A small encoder-decoder audio transcriber, trained from scratch.
Training: muon at rate 0.0071, 9400 steps, batches of 192.
Rows from block 5 of the audio encoder of a small encoder-decoder audio transcriber, named by matrix and row number. Rows with one number within an expert belong to one neuron, the router's apart. Each number is 128 + 24 x the weight over its row's rms, rounded and kept within 0 to 255. All counts start at 0. Numbers have three digits each.
Before each expert's rows are labels from the 100 clips, of 14976, where the router gives the expert most weight on average: "strongest on" is what is common among them; "loudest band" is the band of the loudest frequency at the time of the peak. Only what is clearly more common there than usual is listed. The data: short read English sentences (LibriTTS-R).
# router: router (encoder.blocks.5.mlp.router.weight, 64x160, trained with AdamW), inputs 80-159
# up: expert up (encoder.blocks.5.mlp.up, 64x80x160), inputs 80-159
# down: expert down (encoder.blocks.5.mlp.down, 64x160x80, transposed), outputs 80-159

# expert 5
strongest on: the word "was"
loudest band: 4000 to 8000 Hz
router.5:132141116106147116170143078168104126145135106094138156135111121134139122143105128088141118142118120173128100131100174138149121101146116065111099119148088109137143117094139146143099129124119139124124144153136142128118135090115118100178112160
up.5:157134143142106133164175162124113127151128105144153168163102106117090158131097070126121152143102137164092150136137157137127115088100129145119121158128120053190131143129106126148114103122167119123143083158084133135154135149129116153116188125
down.5:153155088114188100101100124097144085112162147100094105113126099113097134165119158133107128140174143168136105118122134144131139122119127119162099156110113170113130065147099166122126107183153093134099121105134080144130113073135147120130116126
up.6:157091106117111134144161117128110095125141143132133067087133145160138112142085135112121119111158132118138120138125123122110148156141095116115084124127150148124138147092146166111059144122112138133149138102098148108107123105168173159091136118
down.6:131125099119109174131143101106127174127157142143115147123145076153147182150106101114088102115128141144117171122106159140146130170111139099124159155110106144153118132113125105168101129105108094121145119142130125121098141140142099161132107147
up.7:100132138134118119090075125124116137080127169121171153143139123140118108124151106110184121121123139147143139150107187084146113120122082124147134105101115146123142097145108153128174127147097110150090136153137121164150132097153160159127143113
down.7:164091087143129140113113114124156137108165129154167141107130143083139109122099129139155129133123138116115137094121108143157149107142115128117119116129142108100154137121174115102134194151080135097120116120105164159110061109142127166136126139
up.8:136173183136162141132145092133136164121107129141086144089157127108134135108139137129117104138094191103185114119138142134177111088099116152110138125156148142156129155140131111132118139108140140137131138125190122082114131122116158128165145131
down.8:129131190113109129119153109152140128108123098074119113176095066137134129133129138140113112109113145120164141161130148101120115124097114106078123153123151143099095159162182110119140132094093127115130107077098117098142174144134102085085118161
up.9:116128128140109137097156122161098109116157119116116121087143126149154143137151115105096104117168091128152138193152123129150075149130136127101083123092152150103133116130159118101118117114095129158105125164093144141119151141125167146116146132
down.9:140100104134184168141161123125117133066106115111138104087100151158141134163148124103087129143137135084132145067146118114152172148128127127159123129142145121146088121178135125174123110163117115176145114149113127105128131139151140068110120122

# expert 13
strongest on: the word "she"
loudest band: 2000 to 4000 Hz
router.13:152113189107115139119172091106168108103125144103110139087149131145160116105162159106113104086152120135124136156165104076144099121149084110094134142143123153125123149154145149088114108136113107137133141116118171138154115171155151116119113132
up.4:132110091092107151102100153130101163136167124098114127147107153143152166143125131130134177192131132082126148117078135124134147150097101127129148130138111131105158131133141104122103156127164145159134163122164119122131124190165115167133116116
down.4:191135150121135137100161136079134108121096143148101114081109164120126133162150167159112123129118095150125166123099117116147132113116169127130123160154133163133190112134134157141105139110118135112136126126114128120135118120106156086107095161
up.5:148118104147113166101099085116111089126140118154134160130162147185139108098107097113128121125098083122137130106113158095131152158130105155135068092140148144127155145127113136130104135150110096125119096120098139145135123147119132195101119089
down.5:141117153112133076127120115107115152154118120095126121086111095146149139155142178150131112075143156108102140099146184164139096111131135127114129087102177124115151138110100104119119128115132096092176154123149125156112126122118145131086133135
up.6:144125117105114081125132171152180141165114141065110106144138137177166108147147141156130145133091118133150120131143156128152134112164157130150131129141115088123109115137139141091105115095102109189103118119125079093136149112155112144178115114
down.6:145077121125154109098126127141145127130136116172189149163097113102107146166078080116105174140080143143088114161118136083073132147169124134129136114149103144158086132150173136161139122136156090118154148156116172143139137116148090115128105104
up.7:138140114094120114135152152175160171101147092144094142109151089155141134132121161170143109118106127118153071155175120123109114128140138118127120124122106133127150125112085129131107144176157142138164121113104120109124131108129131112141124161
down.7:158168097124121123117128118104143128123163156127157060136128127165118112112134123086076105126132170115097119137073103145152141136113082105100157142142107165149114134152120157111137142104139089139110132121133148110155159185126117094115126133
up.8:106180158154173167130103156132106127121114136126132130113153135147179121092113110093169161118165153112114098146131107116116171093131094192131146131153117138129075135086126086101110115099123112102135120132157101123107090115125142125172094172
down.8:148153092127127115103135151093113177088127084148133151105125112137142130110163100172157104139175131152136148137095140150166113112121114113104143145133119128142125142155150117120100132159128165139128201081161132128142143140144132145132117069

# expert 54
strongest on: the word "you"; the word "do"
loudest band: 250 to 500 Hz
router.54:145128128153092146150147072117135162092117095101138163113092143118111138124107127112119130141122088119153151116149107120124110151163107150099153123076105093111125111142126127146107159114111151164117157107156113087136091123116140101126116111
up.5:131141113149128127176121096092098147114144145144122104143092145131104161131163110136118123155159098112134123147128170089161150103114100071142066154109122126141129147121123119120116146105129165135113170109188171119090147089140142161138132097
down.5:138169140173142118159117149132108079127111120145132119122193119129147152118087110117120126112141142136107175133120158179139138095131149118134182142138160111142142114124139131133098118163117157165135133115122131103169079126140157140121095106
up.6:074110109153140128117111189119164151136108131146155165132157127113151150148106121164133099128131099144133106129126149140107105133155120155151147111145121100146140134132102098098168122114149136143119126151168143124087147122107111147165153166
down.6:113123149135138148130163120138143074138089119111144130134153088088171150132162104140131115110163159110102127106152111134097134124133103147112113131120141101116123153156173128118137117137146138119130122131092101133124115114136119121180182122
up.7:137131107125114124150179083118136144147164119114154111130087141133089141165107144084102110122141092089169129112111146152117105133113094108092152143135176183102145160122127138152137108106140136169116138128140127056137126145120138128131138134
down.7:155107135123091089120118111110107120162082128146158179124173137133127130143124154136138166151098090122091129146174083105167146132162144169109124129157086109131130134164117119113120086146164168156100162130160113185103139119120142094119128120
up.8:137127147092128131120122106116128132150147127134088124159167123126115129096159126180160128161109094116117123096128117130156115117155118159140080138175116164133139176112133138141112144134134113118143093139133171100167106122088132161175144130
down.8:143130136153132165128136162133120086063114149100129110125162100095144125136121135170074106155113119113111119162128145107107131121146143131095120109128128112107147099091090139155111107144148164158154125128093159139154164107125118118149147166
up.9:109138151135144116121100141139180127148097112139166095129166148071110127111115149085148168123163159164096133138090131139078141111163111127147138124118129136137139075125136127124134121116127090147152174075101092111121137135122146136130139149
down.9:139127116114126138140135144130103129155083117077105130103157133149142142109118145122105134166123181070111118149167108124134111176131153097154133120103139131151124102118153130139193162140137111154122115088131137165095085141150129106081111112

# expert 2
strongest on: the word "was"
loudest band: 250 to 500 Hz
router.2:089130124109114106135125128107133119171133098148121073131178093090113143103057110113111134146100132132129143115108107116112130093147125136148165161119097122106156156125119088182134142125121135097166116160143137134096117150118133124091118166
up.4:101136105135146116147080130141147107115103129112121119099135109124105122125169144149167107181156108183080102108118150125121131154154174128154130100116127136105113091122117136130109137158136110103146118129172144111108109124158097132159115115
down.4:134110147111117103179130119127138089131182129118123129118175151153145142106093128123161120145121176108108143154155164159129144153085088122122099123128146122136147124116089127084140151152090128135116105135116125161119082159167148158148094071
up.5:124167107090106123116104158121131143132122172182169121091130135140104114155122125148162140152134124142119140113107124155091127128090083092097121125163168150137096135153144146149144133116113161136136139111128106099105161116092133121105168097
down.5:135155140188121127121087157104115143197108103120112147095072149080165109147148141142154146120132124159119143144147169075187110117164145106113119116136094106127174110089155095115120120128127159080141118146135092146136078107154117152072114096
up.6:118133103160154140093112173103114120130121144132104147126146127113109115127145117094121133093113126129127114158089100102158131053164124111143108183093160154128091121122135118116108124156078183145121149071103122116149175130147133103133101138
down.6:170140148116134153132144112115099104132111093153174144123106117128167138128087123160136128140139149160122101111159107121154135135135141134147140078128136145150093181138129128161135123152156126120058108149132131085092124115109095157184134105
up.7:157121107158148166118072125158156152149104151171144119094093092109101103123147141156130100126166125099095164132156128117089146158137165135086155111136138118118114151121109126154147084115184100145145131130086126133117121105146130120100122067
down.7:090102159171107164087129132115123107156106124107143112108117137161103092106154138145129103082117185102149129161138141137147134124105109119117115157105144144137129163159147122105143147102103144121142104127126136155119090136148102103125139107
up.8:070132091138146155132156129086114163155116150165084139068119173075125161081139117098130116099143064106141091117108151106102126135120106138140127113129141101120192104103128118116157158150147147134141149132130137154157155125100150126141107146
down.8:131139128116148097134113119123097107095128080143156101121133150137114095162123114108121166122109181124103129124150083130119151103124107117110124185180092136147112182153124162117179115110119111145112121134170130128150152141134135160118146147

# expert 17
strongest on: the word "i"
loudest band: 500 to 1000 Hz
router.17:102147152120117116106129147117122128126149152119165159131108109163131154148139109166189166123128117074111163164090144116161087134132120145148154132115168118100136082100142113164150096146158094104165122137131118112147146106118135155137130092
up.5:159116121148170104102088114119136167152127078099117141103144120119130170135120122067108144119147119109141102124151114173140084127137089131131139122139091171100145142104142136116083149121140157141129171123148051130138147133119111117100129176
down.5:131089093152114116138116151120147177129115149160181110140126097139189151092101103099104148149157152131149123120135140127072162127135125107128106100147073135080135189144146126102122115149102153145123091084123107131121124138106102151108137154
up.6:136120136135154121172107122122130119141165112107110141143159142122086105110079095110115122173117119129105102111095155137163124179113140123137142127126125137162104148108125134123152143130165124136141087111117143143147134124138146109118126113
down.6:119165120130094150112113078098120092131137087149147103071116115104120133096172107108122136094096135172158121136118147096134161080138118165151083137090132096154119158145129145135116121124116151143108154127118119090162173142137164113119147138
up.7:103109138165114110190105108087114132165127084114127154132124125160191181085124168144146126142112136118148088165137131140122153138124119134116119098137104080101116146071136152130114124167123176120098100134094158132105106133114145117124115092
down.7:118139101131148126144126199130111059106110116132095127157139123126135175117126095100169125118130123142152124114115132126120177143118131158110102139134120159126100099151157116163128099139155130124095114096122119128111151127130090117123130137
up.8:132140155147136112078130126127119119153175109132150153162154151141134148105100129117159150135165132110140143126124150125120138157114109133134102136109109162098173096135143184112130144130141106162096128120114146109157144166135124124138164187
down.8:067101091116158112092102133099079141200166149108058117143120161093079129106125110166117142152124155091149144110111108158119129128147167112092106150128131151117135119110090142152164113135088104113136142121129161133098143096140116136161108147
up.9:121095129159146148083096133154101109142133125134136120125130151136116118129158091112139144097132099147124146111115174133126137160160113146169101086093124122132069114119120100127136176083109083116069159085137053135155143112134158125114106096
down.9:080143116140133130143108081164128132149156122144099128170099102145138142112120127125088146124132136143160087156125116134106122135148125144103128156113099096139104151092133131163078141123149147150134099109123170097138144152099152103110169161

# expert 36
strongest on: the word "a"; the word "little"
loudest band: 250 to 500 Hz
router.36:113129122141104141135133142129140136089119126117138125128098110122138153142079150121121144150162137099157156164102138117083107097141137149096185124093127091158118166077089119120135110140163146140148129129108126136115106129129147106124084154
up.5:096170138120113111124127127126112135125119156117102095106192099095127136068088111138131148115160119108120100093154128120141146109147130132121121113094134137094139133125140144137143143113141108139147138137126085135146127168121092144130139096
down.5:091106097104123123162146168125113134118151117137106122132107115142156098101091137106147077129148139148136145161103126117139081148151126098102113166156156193126130128099158100133114143127124122122181143109106157132119107134124126126097158153
up.6:127123112135136110147147115165107098134123136135151106110154167113117134104087178124143114130146102072143107163136088094137126195170157128148133110134124136114145115147095086153105149089140162123149138128162126113148161085119173088127072173
down.6:146142130140126133130108140075134136127178091136131118103149148166115145170123079127124112132171104162153101097115101155102124131106094104090119128123157169133136085129136157151132127127140151100150154132164110120154178150106119180136170115
up.7:165122106100141139094152125127145139125109093157123159066111135152158139121137110081123123158130109136179133124159077103132141118144117120147092118139155167101112138120100143145126131153091137117106169077136098118148128116118067135132107148
down.7:126122122092146188166124054099129121106128138141150125174115136122123110088148116104095105087084104138127118161133194123092140134115132146104137125095118138132134143133132117114103151114095114110152120142120156077109165095178132136124105157
up.8:140101120135130125098167144103100121140119125139153141132116137174080165105079153127192142134139124117085130134189103083130128108134149131155130116148109078167105116119119118126127152119110163146156138129161090117161108167146103163125067152
down.8:116114109137129085132130180171098094146130104156115117112143154137117184100122136151151130130170134163165112156125108102078117115124120139154127111125117111133113099115135124099108096127100129128099125133167135147107149131102106190155121171
up.9:153111132139146120147079113160152140148113134150170106168108151105096117106148081100120177160160168139176108151115170120107115130108157104126147097158121140142131150136116174177109116120136137133102110145131105129099121119122089153087147130
down.9:139136143161115135119077126128146175148120165127127125130140139136168097151143137127134131121077109110117105165124109130130123132144097115161142128083183124095094104117110131127162148121152131161162127135110109171144125165153157102117104175