Weights of a small encoder-decoder audio transcriber: 12.1M parameters, 26041 training examples.
Rows from block 2 of the audio encoder of a small encoder-decoder audio transcriber, named by matrix and row number. Rows with one number belong to one neuron. Each number is 128 + 24 x the weight over its row's rms, rounded and kept within 0 to 255. All counts start at 0. After the name is the row's rms in percent of the matrix's.
After each neuron's rows are labels from the 100 clips, of 14976, where the neuron reaches its highest value: "top examples" is what is common among them. Only what is clearly more common there than usual is listed. The data: short read English sentences (LibriTTS-R). In brackets: how many of the 100, against the usual share in percent.
# fc1: MLP up (encoder.blocks.2.mlp.fc1.weight, 320x160), inputs 0-159
# fc2: MLP down (encoder.blocks.2.mlp.fc2.weight, 160x320, transposed), outputs 0-159

fc1.290 091 [162 106 131 115 160 166 140 117 122 107 119  83 122 160 146 100 137 135 149 125 135 133 130 141 189 144 117 147 141 128 165 119  96 138  78 142 104 120 132 137 139 141 130  82 110 135 112 149 144 150 114 157 105 178 151 119 151 112  93 133 126 142 126 113  82 110 127 122  98 124 140 117 130 169 100 159 126 149 102 180 108 174 130 190 107 114  91 161 148 152 161 173 119 130 111  86 106 122  93 120 118 122  80  96 129 101 106 152 143 117 106 137 118 118 149 122 140 141 137 123 101  81 151 129 144 172 125 141 114 141 138 110 105 131 101 115 161 159 162 142 122  78 169  98 123 102  83 110 155 103 101 143 124 104 133  98 154 145 140 144]
fc2.290 095 [130 139 108 146 136 115 121 138 156 159 160 160 160  99  93 135 154  87  94  99 100 153 124 135 128 104 159 125 129  83 125 139 133 150  97 123 126 125  97  76 104 126 139 154 139 106 111 127 164 118  85 142 148 151  92 146 102 133 119  78 154 127 137 135  88 152 111 109 163 131 118 118 131 160 170 121 166 114 113 111 141 105 113 111 119 120 140 135 146  92 173 119 163 140 123 132 162 185 141 114 130 159 153 137 129 115 115 121 118 155 151 130 125 134  86  57 126 121 101 126 189 147 107 113 120  99 121 139 154 117  98 119 121 144 173 147 171 115 130 100 176 124 104 158 125 112 126 126 101 134 132 123 118 149 171 133 138 159  84  83]
top examples: voice: male (79 vs 46.5)

fc1.129 081 [122 111 123 173 146 170 111 155 157 119 125 142 136 145 111 126 104 115  88 126 138 124 107 131 146 126 101 142 105 127 118 143 142 105 108 158 106 122 134 160 111 136 161  92 165  95 121 107 117 162 106 155  95 116 104 126 157 125 114 166 168 144 105 139  86 118 145 127 115 167 150 155 135 131 122 141  87 150 138 159 136  71 107 123 136 152 129 162 121 109 113 107 121 150 172 122 136  96 107  62 125 124 154 164 120 122 155 152 127 124 108 107 135 156 142 133 141 127 168 147 115 109 208 118 157 104 148 117  99 151 102 157 130 102  90  64 136 143 109 116  96 130 133 124 101 131 189 149 126 111 155 108 129  86 112 115 138 165 121 135]
fc2.129 083 [124 153  98 102 151 117 113 172 102 125  93 157 148 138 137 103 106 182 104 108 125 182 136 135 122 104 183  89 114 120 149  90 148 149 137 124  94  82 142 132 123 158  90 117 105 157 107 125 148 142 150 126 124 152 164 136 130 120 122 144 126  98 152 133 124 121 132 107 151 114 130 107 114  98 140 121 145 136 121 170 113 137 126 144 159 109  99 115 147 135 109 178 167  99 126  89 113 152  94 139 107 167 155 117 162 139 116 101 122  93 152 111 136 104 109 114 139 116 115  89 159 169 193 101 148  67 138 119 131 108 136 111 131  97 139 136 113 117 125 143 117 127 174 126 144 112  96 123 124 163 141 138  99 171 109 104 182 133  97 139]
top examples: the word "was" (26 vs 9.6)

fc1.85 091 [103 141 110 100 123 142 101 152 124 116  96 153 146 112 155 168 109 145 105 112 103 110  97 179 104 144 106 119 135  66 134 132 112 161  90  78 101 118 148 153 140 157 152 112 140 126 163  81 126 156 152 159 128  94 167 145 126  85  91 107 158 132 118 150 136 144 144  95 109  89 132 106 164 147 141 121 153 181 138 126 132  99 146 173 119  77 117 157 104 164 124 141  88 131 114 173 103 161 147 119 114 132 113 132 106 145 134 120 149 117 147 100 127 173 136 153 127 141 134 134  94  98 105 113 116 111 113 125 117  95  95 105 134 146 132 155 160 125 150 107 156 168 114 106 112 102 139 119 157 144 130 150 159 102 105 108 130 144 153 156]
fc2.85 091 [124 119 140  90  98 133 129 130 140 109 148 105 149 165 126 151  76  72 112 103 178 107 147 118 165 120 129 122  94 163  96 126 113 113 157 133 131 119 141 113 113 137  78 112 109 127 101 146 135  91  86 159 111 101 128 119 110 124 131 123 133 116  99 110 154  73  84 119 159 127 134 141 162 139 121 122 113 119 113 135 104 147 136 166 149 115 130 121 123 134 149 133 144 181 154 130 163 111 130 122 120 139 102 147  72 161 115 103 139 160  98 109 164 124 100 143 172 109 104 156 127 158 143  48 181 128 133 137 163 126 135 100 176 113 103  98 128 152 145 128 146 133 112 141 147 167 146 108 126 143 145 170 129 135 153 114 145 142 138 106]
top examples: voice: male (77 vs 46.5)

fc1.124 115 [132 152 125 167 129 103 145  99 143 140 148 106 169 130 135 146 130 191 121 159  87  95 105 145 108 162  88 136 121 121 138 140 144 128  86 157 113 141 106 183 111 110 175 113 131 105 164 162 108 132  99 147 113 159 109 121 102  91 143 121 134 131 115 129 133  90 117 105 130 142 133 153  91 118 153 116 139  81 111 121  97 128 115 124 116 141 119 114  94 152 142 134 108 137 139  99 154 113 128 125 134 141 146  94  91 141  96 110 165 124 104 116 101 110 126 108 200 162 103 129 114 108 150 105 163 107 114 100 113 121  96 166 122 193 129 102 119 167 159  88 137 127 147 153 180 111 149 130 132 113 142 168 159 131 116  99 135 131 105 135]
fc2.124 113 [144  96  83 131 121 139 176 140 109 129 115 143 159 102 110 104 115  99  91 138 116 116  72 190 136  86 113 111 160 131 115 121 136 111 110  77  89 124 105 143 155 168 103 121 144 133 132 147 105 112 119 109 108 120 141 166  99 119 165 143 117 131 157 142 127 169 131 177 128 105 136 141 156 150 152 114 153 147 119 178 116 114 148 130 134 156 128  94 140  95 129 129 127 126 103 130 113 122  94 147 117 179 142 135 162 101 124 117  98 174 111 166 156 161 154  97  99 153 153 116 126  75 124 103 140 112 157 185 137 112 145 147 130 125 177 149 133 146 105 133 123 109 104 147 114 118 150 109 112 133  81 144 117 156 146 116 118 104 100 109]
top examples: voice: male (82 vs 46.5); the word "he" (44 vs 10.7)

fc1.213 094 [130 129 121 123 126 118 123 156 154 100 162 154  94 147 130 128 150  89 155 129 119 165 126 127 119 142 117 122 104 119 143 166 124  94 167 125 166 109 103 113 129 118 116 127  74 134 155  94 150 140 153 165 164 126 104  94  86 103  75 105  96 123 172 115 119 171 137 170 107 142 140 128 123  85 146 119 130 137 120 137 100 142 149 151 127  95 126 117 145 139 149 104 145 106 139 112 115 137 113 160  86  96 122  86 127  94 136 115 114 143  87  86 123 118 170  98 143  71 152 162 183 118 151 142 116 146 119 130 137 158 160 109 167 150 151 172 129 142 128  99 124 109 166 145 112  80 119 167  99 109 129 150 138 132 131  98 137 121 104 143]
fc2.213 093 [ 96  90 157 121 107  81 149 158 148  95 121 103 177  93 162  89 104 136  91 147 164  92 140  95 156 132  74 117 127 178 101 107 114 131 118 117 132 125 150 156 144 163 126 146 142 174 123  97 146 121 165 154 136  93 111 111 133 134 137 123 100 104  70  95 120 132 124 157 136  69 129 109 126 138  85 120 164 128 129 148 166  97 142 136 101  95 142 116 109 124 120 139 132 115 119 124 161 141 100 104 145 107 139 162 177 158 113 157 117 141 157 157 151 147 137 158 159 145 116 144  98 140 118 127 110 115 118 117 166 108 109 144  73  96 107 120 112 119 119 153 149 148 143 129 125 140 153 135 142 164 135 142 110 129 171 140 127 141 103 144]
top examples: voice: male (81 vs 46.5); the word "the" (62 vs 25)

fc1.76 099 [171 127 141 138 157 100 101 118  81 143 103 104 118 120 121 122  85  94  57 126 123 170 161 163 132 140 144 179 120 142 169 129 149 139 136  83 155 109 100 174 174 145 157 133 125  92 146 118 168 143 136 146 145 160 137 134 162  92 108 140 170  98 118 124 121  68  93 120  64 134 117 111 104 148  96 116 138 132 120 106 142 100 108 139 150 113  94 156 101 154 125 155 121 123 115 138 171 138 143 107 113  98 135 101 157 107 136 138 138 120  95 158 136 156 105  99 135 116 133 150 133 148 115  82 119 121 151 134 114 150 147 151 138 136 140 155 112 146 140 138  95 113 102 155 120 118 155 134 156  87  93 126 140 117 128 132 132 151 112 110]
fc2.76 105 [139 113 114 195 152 149 161 149 142 143 117  89 117 121 153 133 139 134 158 132 118 121 126 198 123 121 123 149  90 173 134 139 151 116 134 152 117 118 147 137 142 111 148 139 134 178 110 113 101 109  90 132 132  94 133  82 136 112  91 129 127  87 114 117 129 107 115 145 152  99 112 123 136 121 113 127 135  94 129  81 116 111 145 106 136 120 106 125 167 133  80 176 160 175  87 121 174 148  99 102 126 109 109 125 177 156 130  86 105 128 122 133 134 145 147 146 132 127 110  79 108  92 114 146 137 125  91 161 150 157 106 168 142 112 156 112 131 118 134 130 155  93 150 117 143 143 171 160  88 159 107 111 139 109 132 114 131  79 136 106]
top examples: the word "was" (39 vs 9.6)

fc1.44 091 [165 127 173 119 166  91 110 137 136 146 107 103 154 135 112 117 139 114  97 103 103 133 101  89 122 132 125 122 142 141 105 126 166 174 108 115  99 111  86 128 114 124 134 108 128  99 132 106 103  78 104 169 134 136 106 107 130  95 131 166 128 144 128 164 144 122 167 121 149 136  75 114 156 122 112 120 180 127 170 128 125 107 161 156  86 106  78 119 129 121  62 146 128 133 151 136 115 117 153 136 151 109 183 130 132 107 171 100 116 115 135  82 144 124 128 144 121 134 141 143 130 159 110 150 108 116 108 133 108 135 139 128 184 119 145  94 138 113 120 142 187 148 165 123 136 169  94  90 138 140 144 121 169  87 140 141 131 130 130 118]
fc2.44 088 [125 112 125 117 137 136 163 172 105 155 114 102 171 145 122 150 148 124 121 134 193 104 132 137  84 161 132  87 110 132 121 118 100 107 150 168 173 107 173 102 124 120 125 100 133 185 127 177 140 117 118 154 111  80 167 131 133 141 133 155 166 101 160 133 100  98 125 119 101 166 150 136 113 138 117 155 102 134  98 117 152  96 130 127 127 145 151 165 103 134 126 148 131 122 101 137 128 112  96 127 149 113 125 109 156 110 147 170 139 156 108 119 121 116 110 142 146 111 135  57 104 134 103 132 130 146  81 115 123 115  92 109 142 136 103 144 132 157 127 183 117 131  65  82 129 128 148 118 120 140 114 113 128 143 136 124 115 142  70 138]
top examples: voice: female (82 vs 53.5)

fc1.196 097 [106 114 138 103 160 146 123 139  83 146 126 150 149  82 112  99 110 108  97 104 143 164 153 142 140 148 126 151 121 110 109 112 174 142 107 150 134 166 199 165 137 158 134 113 137 119 108 118 116 117  80 124 123 100 130 136 129 128 112 101 114  96 123 110 153 125 149 126 136 153 162 113 153 117 100 116  81 155 138 181 107 134 129 146 102 138 134 176  92 171 136 116 135 160 141 125 124 105 141 131 110 116 128 122  75 108 118 129 140 127 151  95 134 137 107 193 168 122 112 173 107 101 158 122  72 133 113 128 118 129 156 138 183 155 113 113 128 123 139 129 131 170 128 126  86  89 136 174 121 119 158 146 131 157  91 106 117 116 146 103]
fc2.196 102 [115 135 110 106 108 127 105 172 140 124 120  95 119 163 137 126 129 126 154 117 118 106 155 121 112 119 128 158 130 114 156  99 132 107 136 143  89 138  93  83  93  96 114  89 123 160  81 117 148 173 129 114 130 109 116 131 126  94 141 156 140 121 123 125 126  79 131 137 135 128 149 143  82 147 152  82 135 126 108 125 145 113 119 112 105 112  97 149 179 130 106 134 115 129 140 119 173 139  84 107 125 144 100 149 136 149 140 126 146 147 125 168 147 140 149 119  96 151 156 148 187 152 121 132  77 109  96 121 117 102 170 136 177 163 151 163  89 102 162 114 140 112  90 104 151 121 123 189 137  82 154 120 158 158 148 147 157 150 118 108]
top examples: voice: female (100 vs 53.5)

fc1.143 093 [143 145 117 100 134  88 171  97  96 113 138 147 155 129  99 137  99 142 116 114  86 114 112 108 137  85 155 108  80 117 162 151 144 153 167 144 122 106 123 146  62  93 122 161 144 133 161 128 125 117 154 123 141  99 128 136 135 116 191 143 131 177 164 123  99 138 140 114 137 134 142 139 147 103 141 135 102 162 128 149 123 155 151 113 141 167 109  83 129 108 110 168 128 120 130 160 130 130 148 163 127 171 129 128 121  93  97 142 141  76 123 164 158 112  97 118 119  96 159 150 104  61 114 114 128 149  97 114 125 143 120 163  91 103 156 127 143 147 145 127 160 143 152  82 139 133 150 105 116 129 102 104 114 113 157  98 130 106 122 131]
fc2.143 101 [156 140  92 179 139 168 119 146 124 150 140 105 115 128 121 150 145 150 140 134 123 139 132 135 104 116 109 161 153 151 114 144 173 153 136 133 159 114  71 133 132 158 112 127 118 148 135 131 111 163 141 162  95 126 157 122 119 152 108 166 150 140  68 142 110 139 101 107  93  89 111 108 107 142 107 114 159  71 133 145 136 112 120 133 115 123 110 139 113 156 162 149 127 100 111 123 139 143 118 138 129  52  82 120 129 105 131  81 111 180 128  81  95 145 169 168 131 160  86 124 149 123 162 112  87 107 127 149 140 156  90 135 104 140  79 107 115 115 132 103 116 108 135 131 159 123 138 160 134 151 141 127 146 115 115 162 129 103 150 115]
top examples: voice: male (84 vs 46.5)

fc1.61 111 [111 176 107  92 139 129 136 115 124 135  83 103 133  95 153 115 127  84 114 154 147 118 114 145 127 111 145 134 131 150 163 145 133 143 118 125 130 123 150 137 145 167 105 155 165 123 103 171 136 128 159 122 167 113 109  90 163 106 112 160 120  57 127 152  94 149 146 117 136 110 108 153 115 133 153 106  73 143 135 143  91 135 150 117 119 173  98 122 123 139 148  90  75 141 111 150 122 144 102 121 110 143 103  97 164 175 121 148 143 103  92 134 106 157 131 103 126 107 135 140 115 113 155 108 100 111 125 140 152 100 151 151 184 120 142 130 105  80 103 119 117 162 111 151 157 196 128 142 146 146 102 165 126 100 117 116 103 131 131 147]
fc2.61 109 [145  86 139 155 127 109 116 161 116 134 153 107 111 160 136 160 159 132 177 105 184 126 125 143  98 126 162 105 110 140 140 120 106 127 147 127 119 104 134  88 173 101 127 124 138 141 152 100 106  61 111 137 166  87 151 139 146 147 154 151 154 113  97 135 138 111  85 120 116 110 100 107 106 158 135 148 187  95 109 100 126 133 149 144  87 133  94 106 147 139 138 153 140 134 132 140 106 131 134 125 154 130  88 120 138 131 164  97 141 146 169 152  74  99 154 123 142 116  82 101 153 113  92 122 164 128 113 133 165 132 118 102  95 126 116 129 122 144 125 146 121 123 146 180 128 137 118 147  99 128 123 183  90 123 133 163 133  91 109 117]
top examples: the word "was" (27 vs 9.6)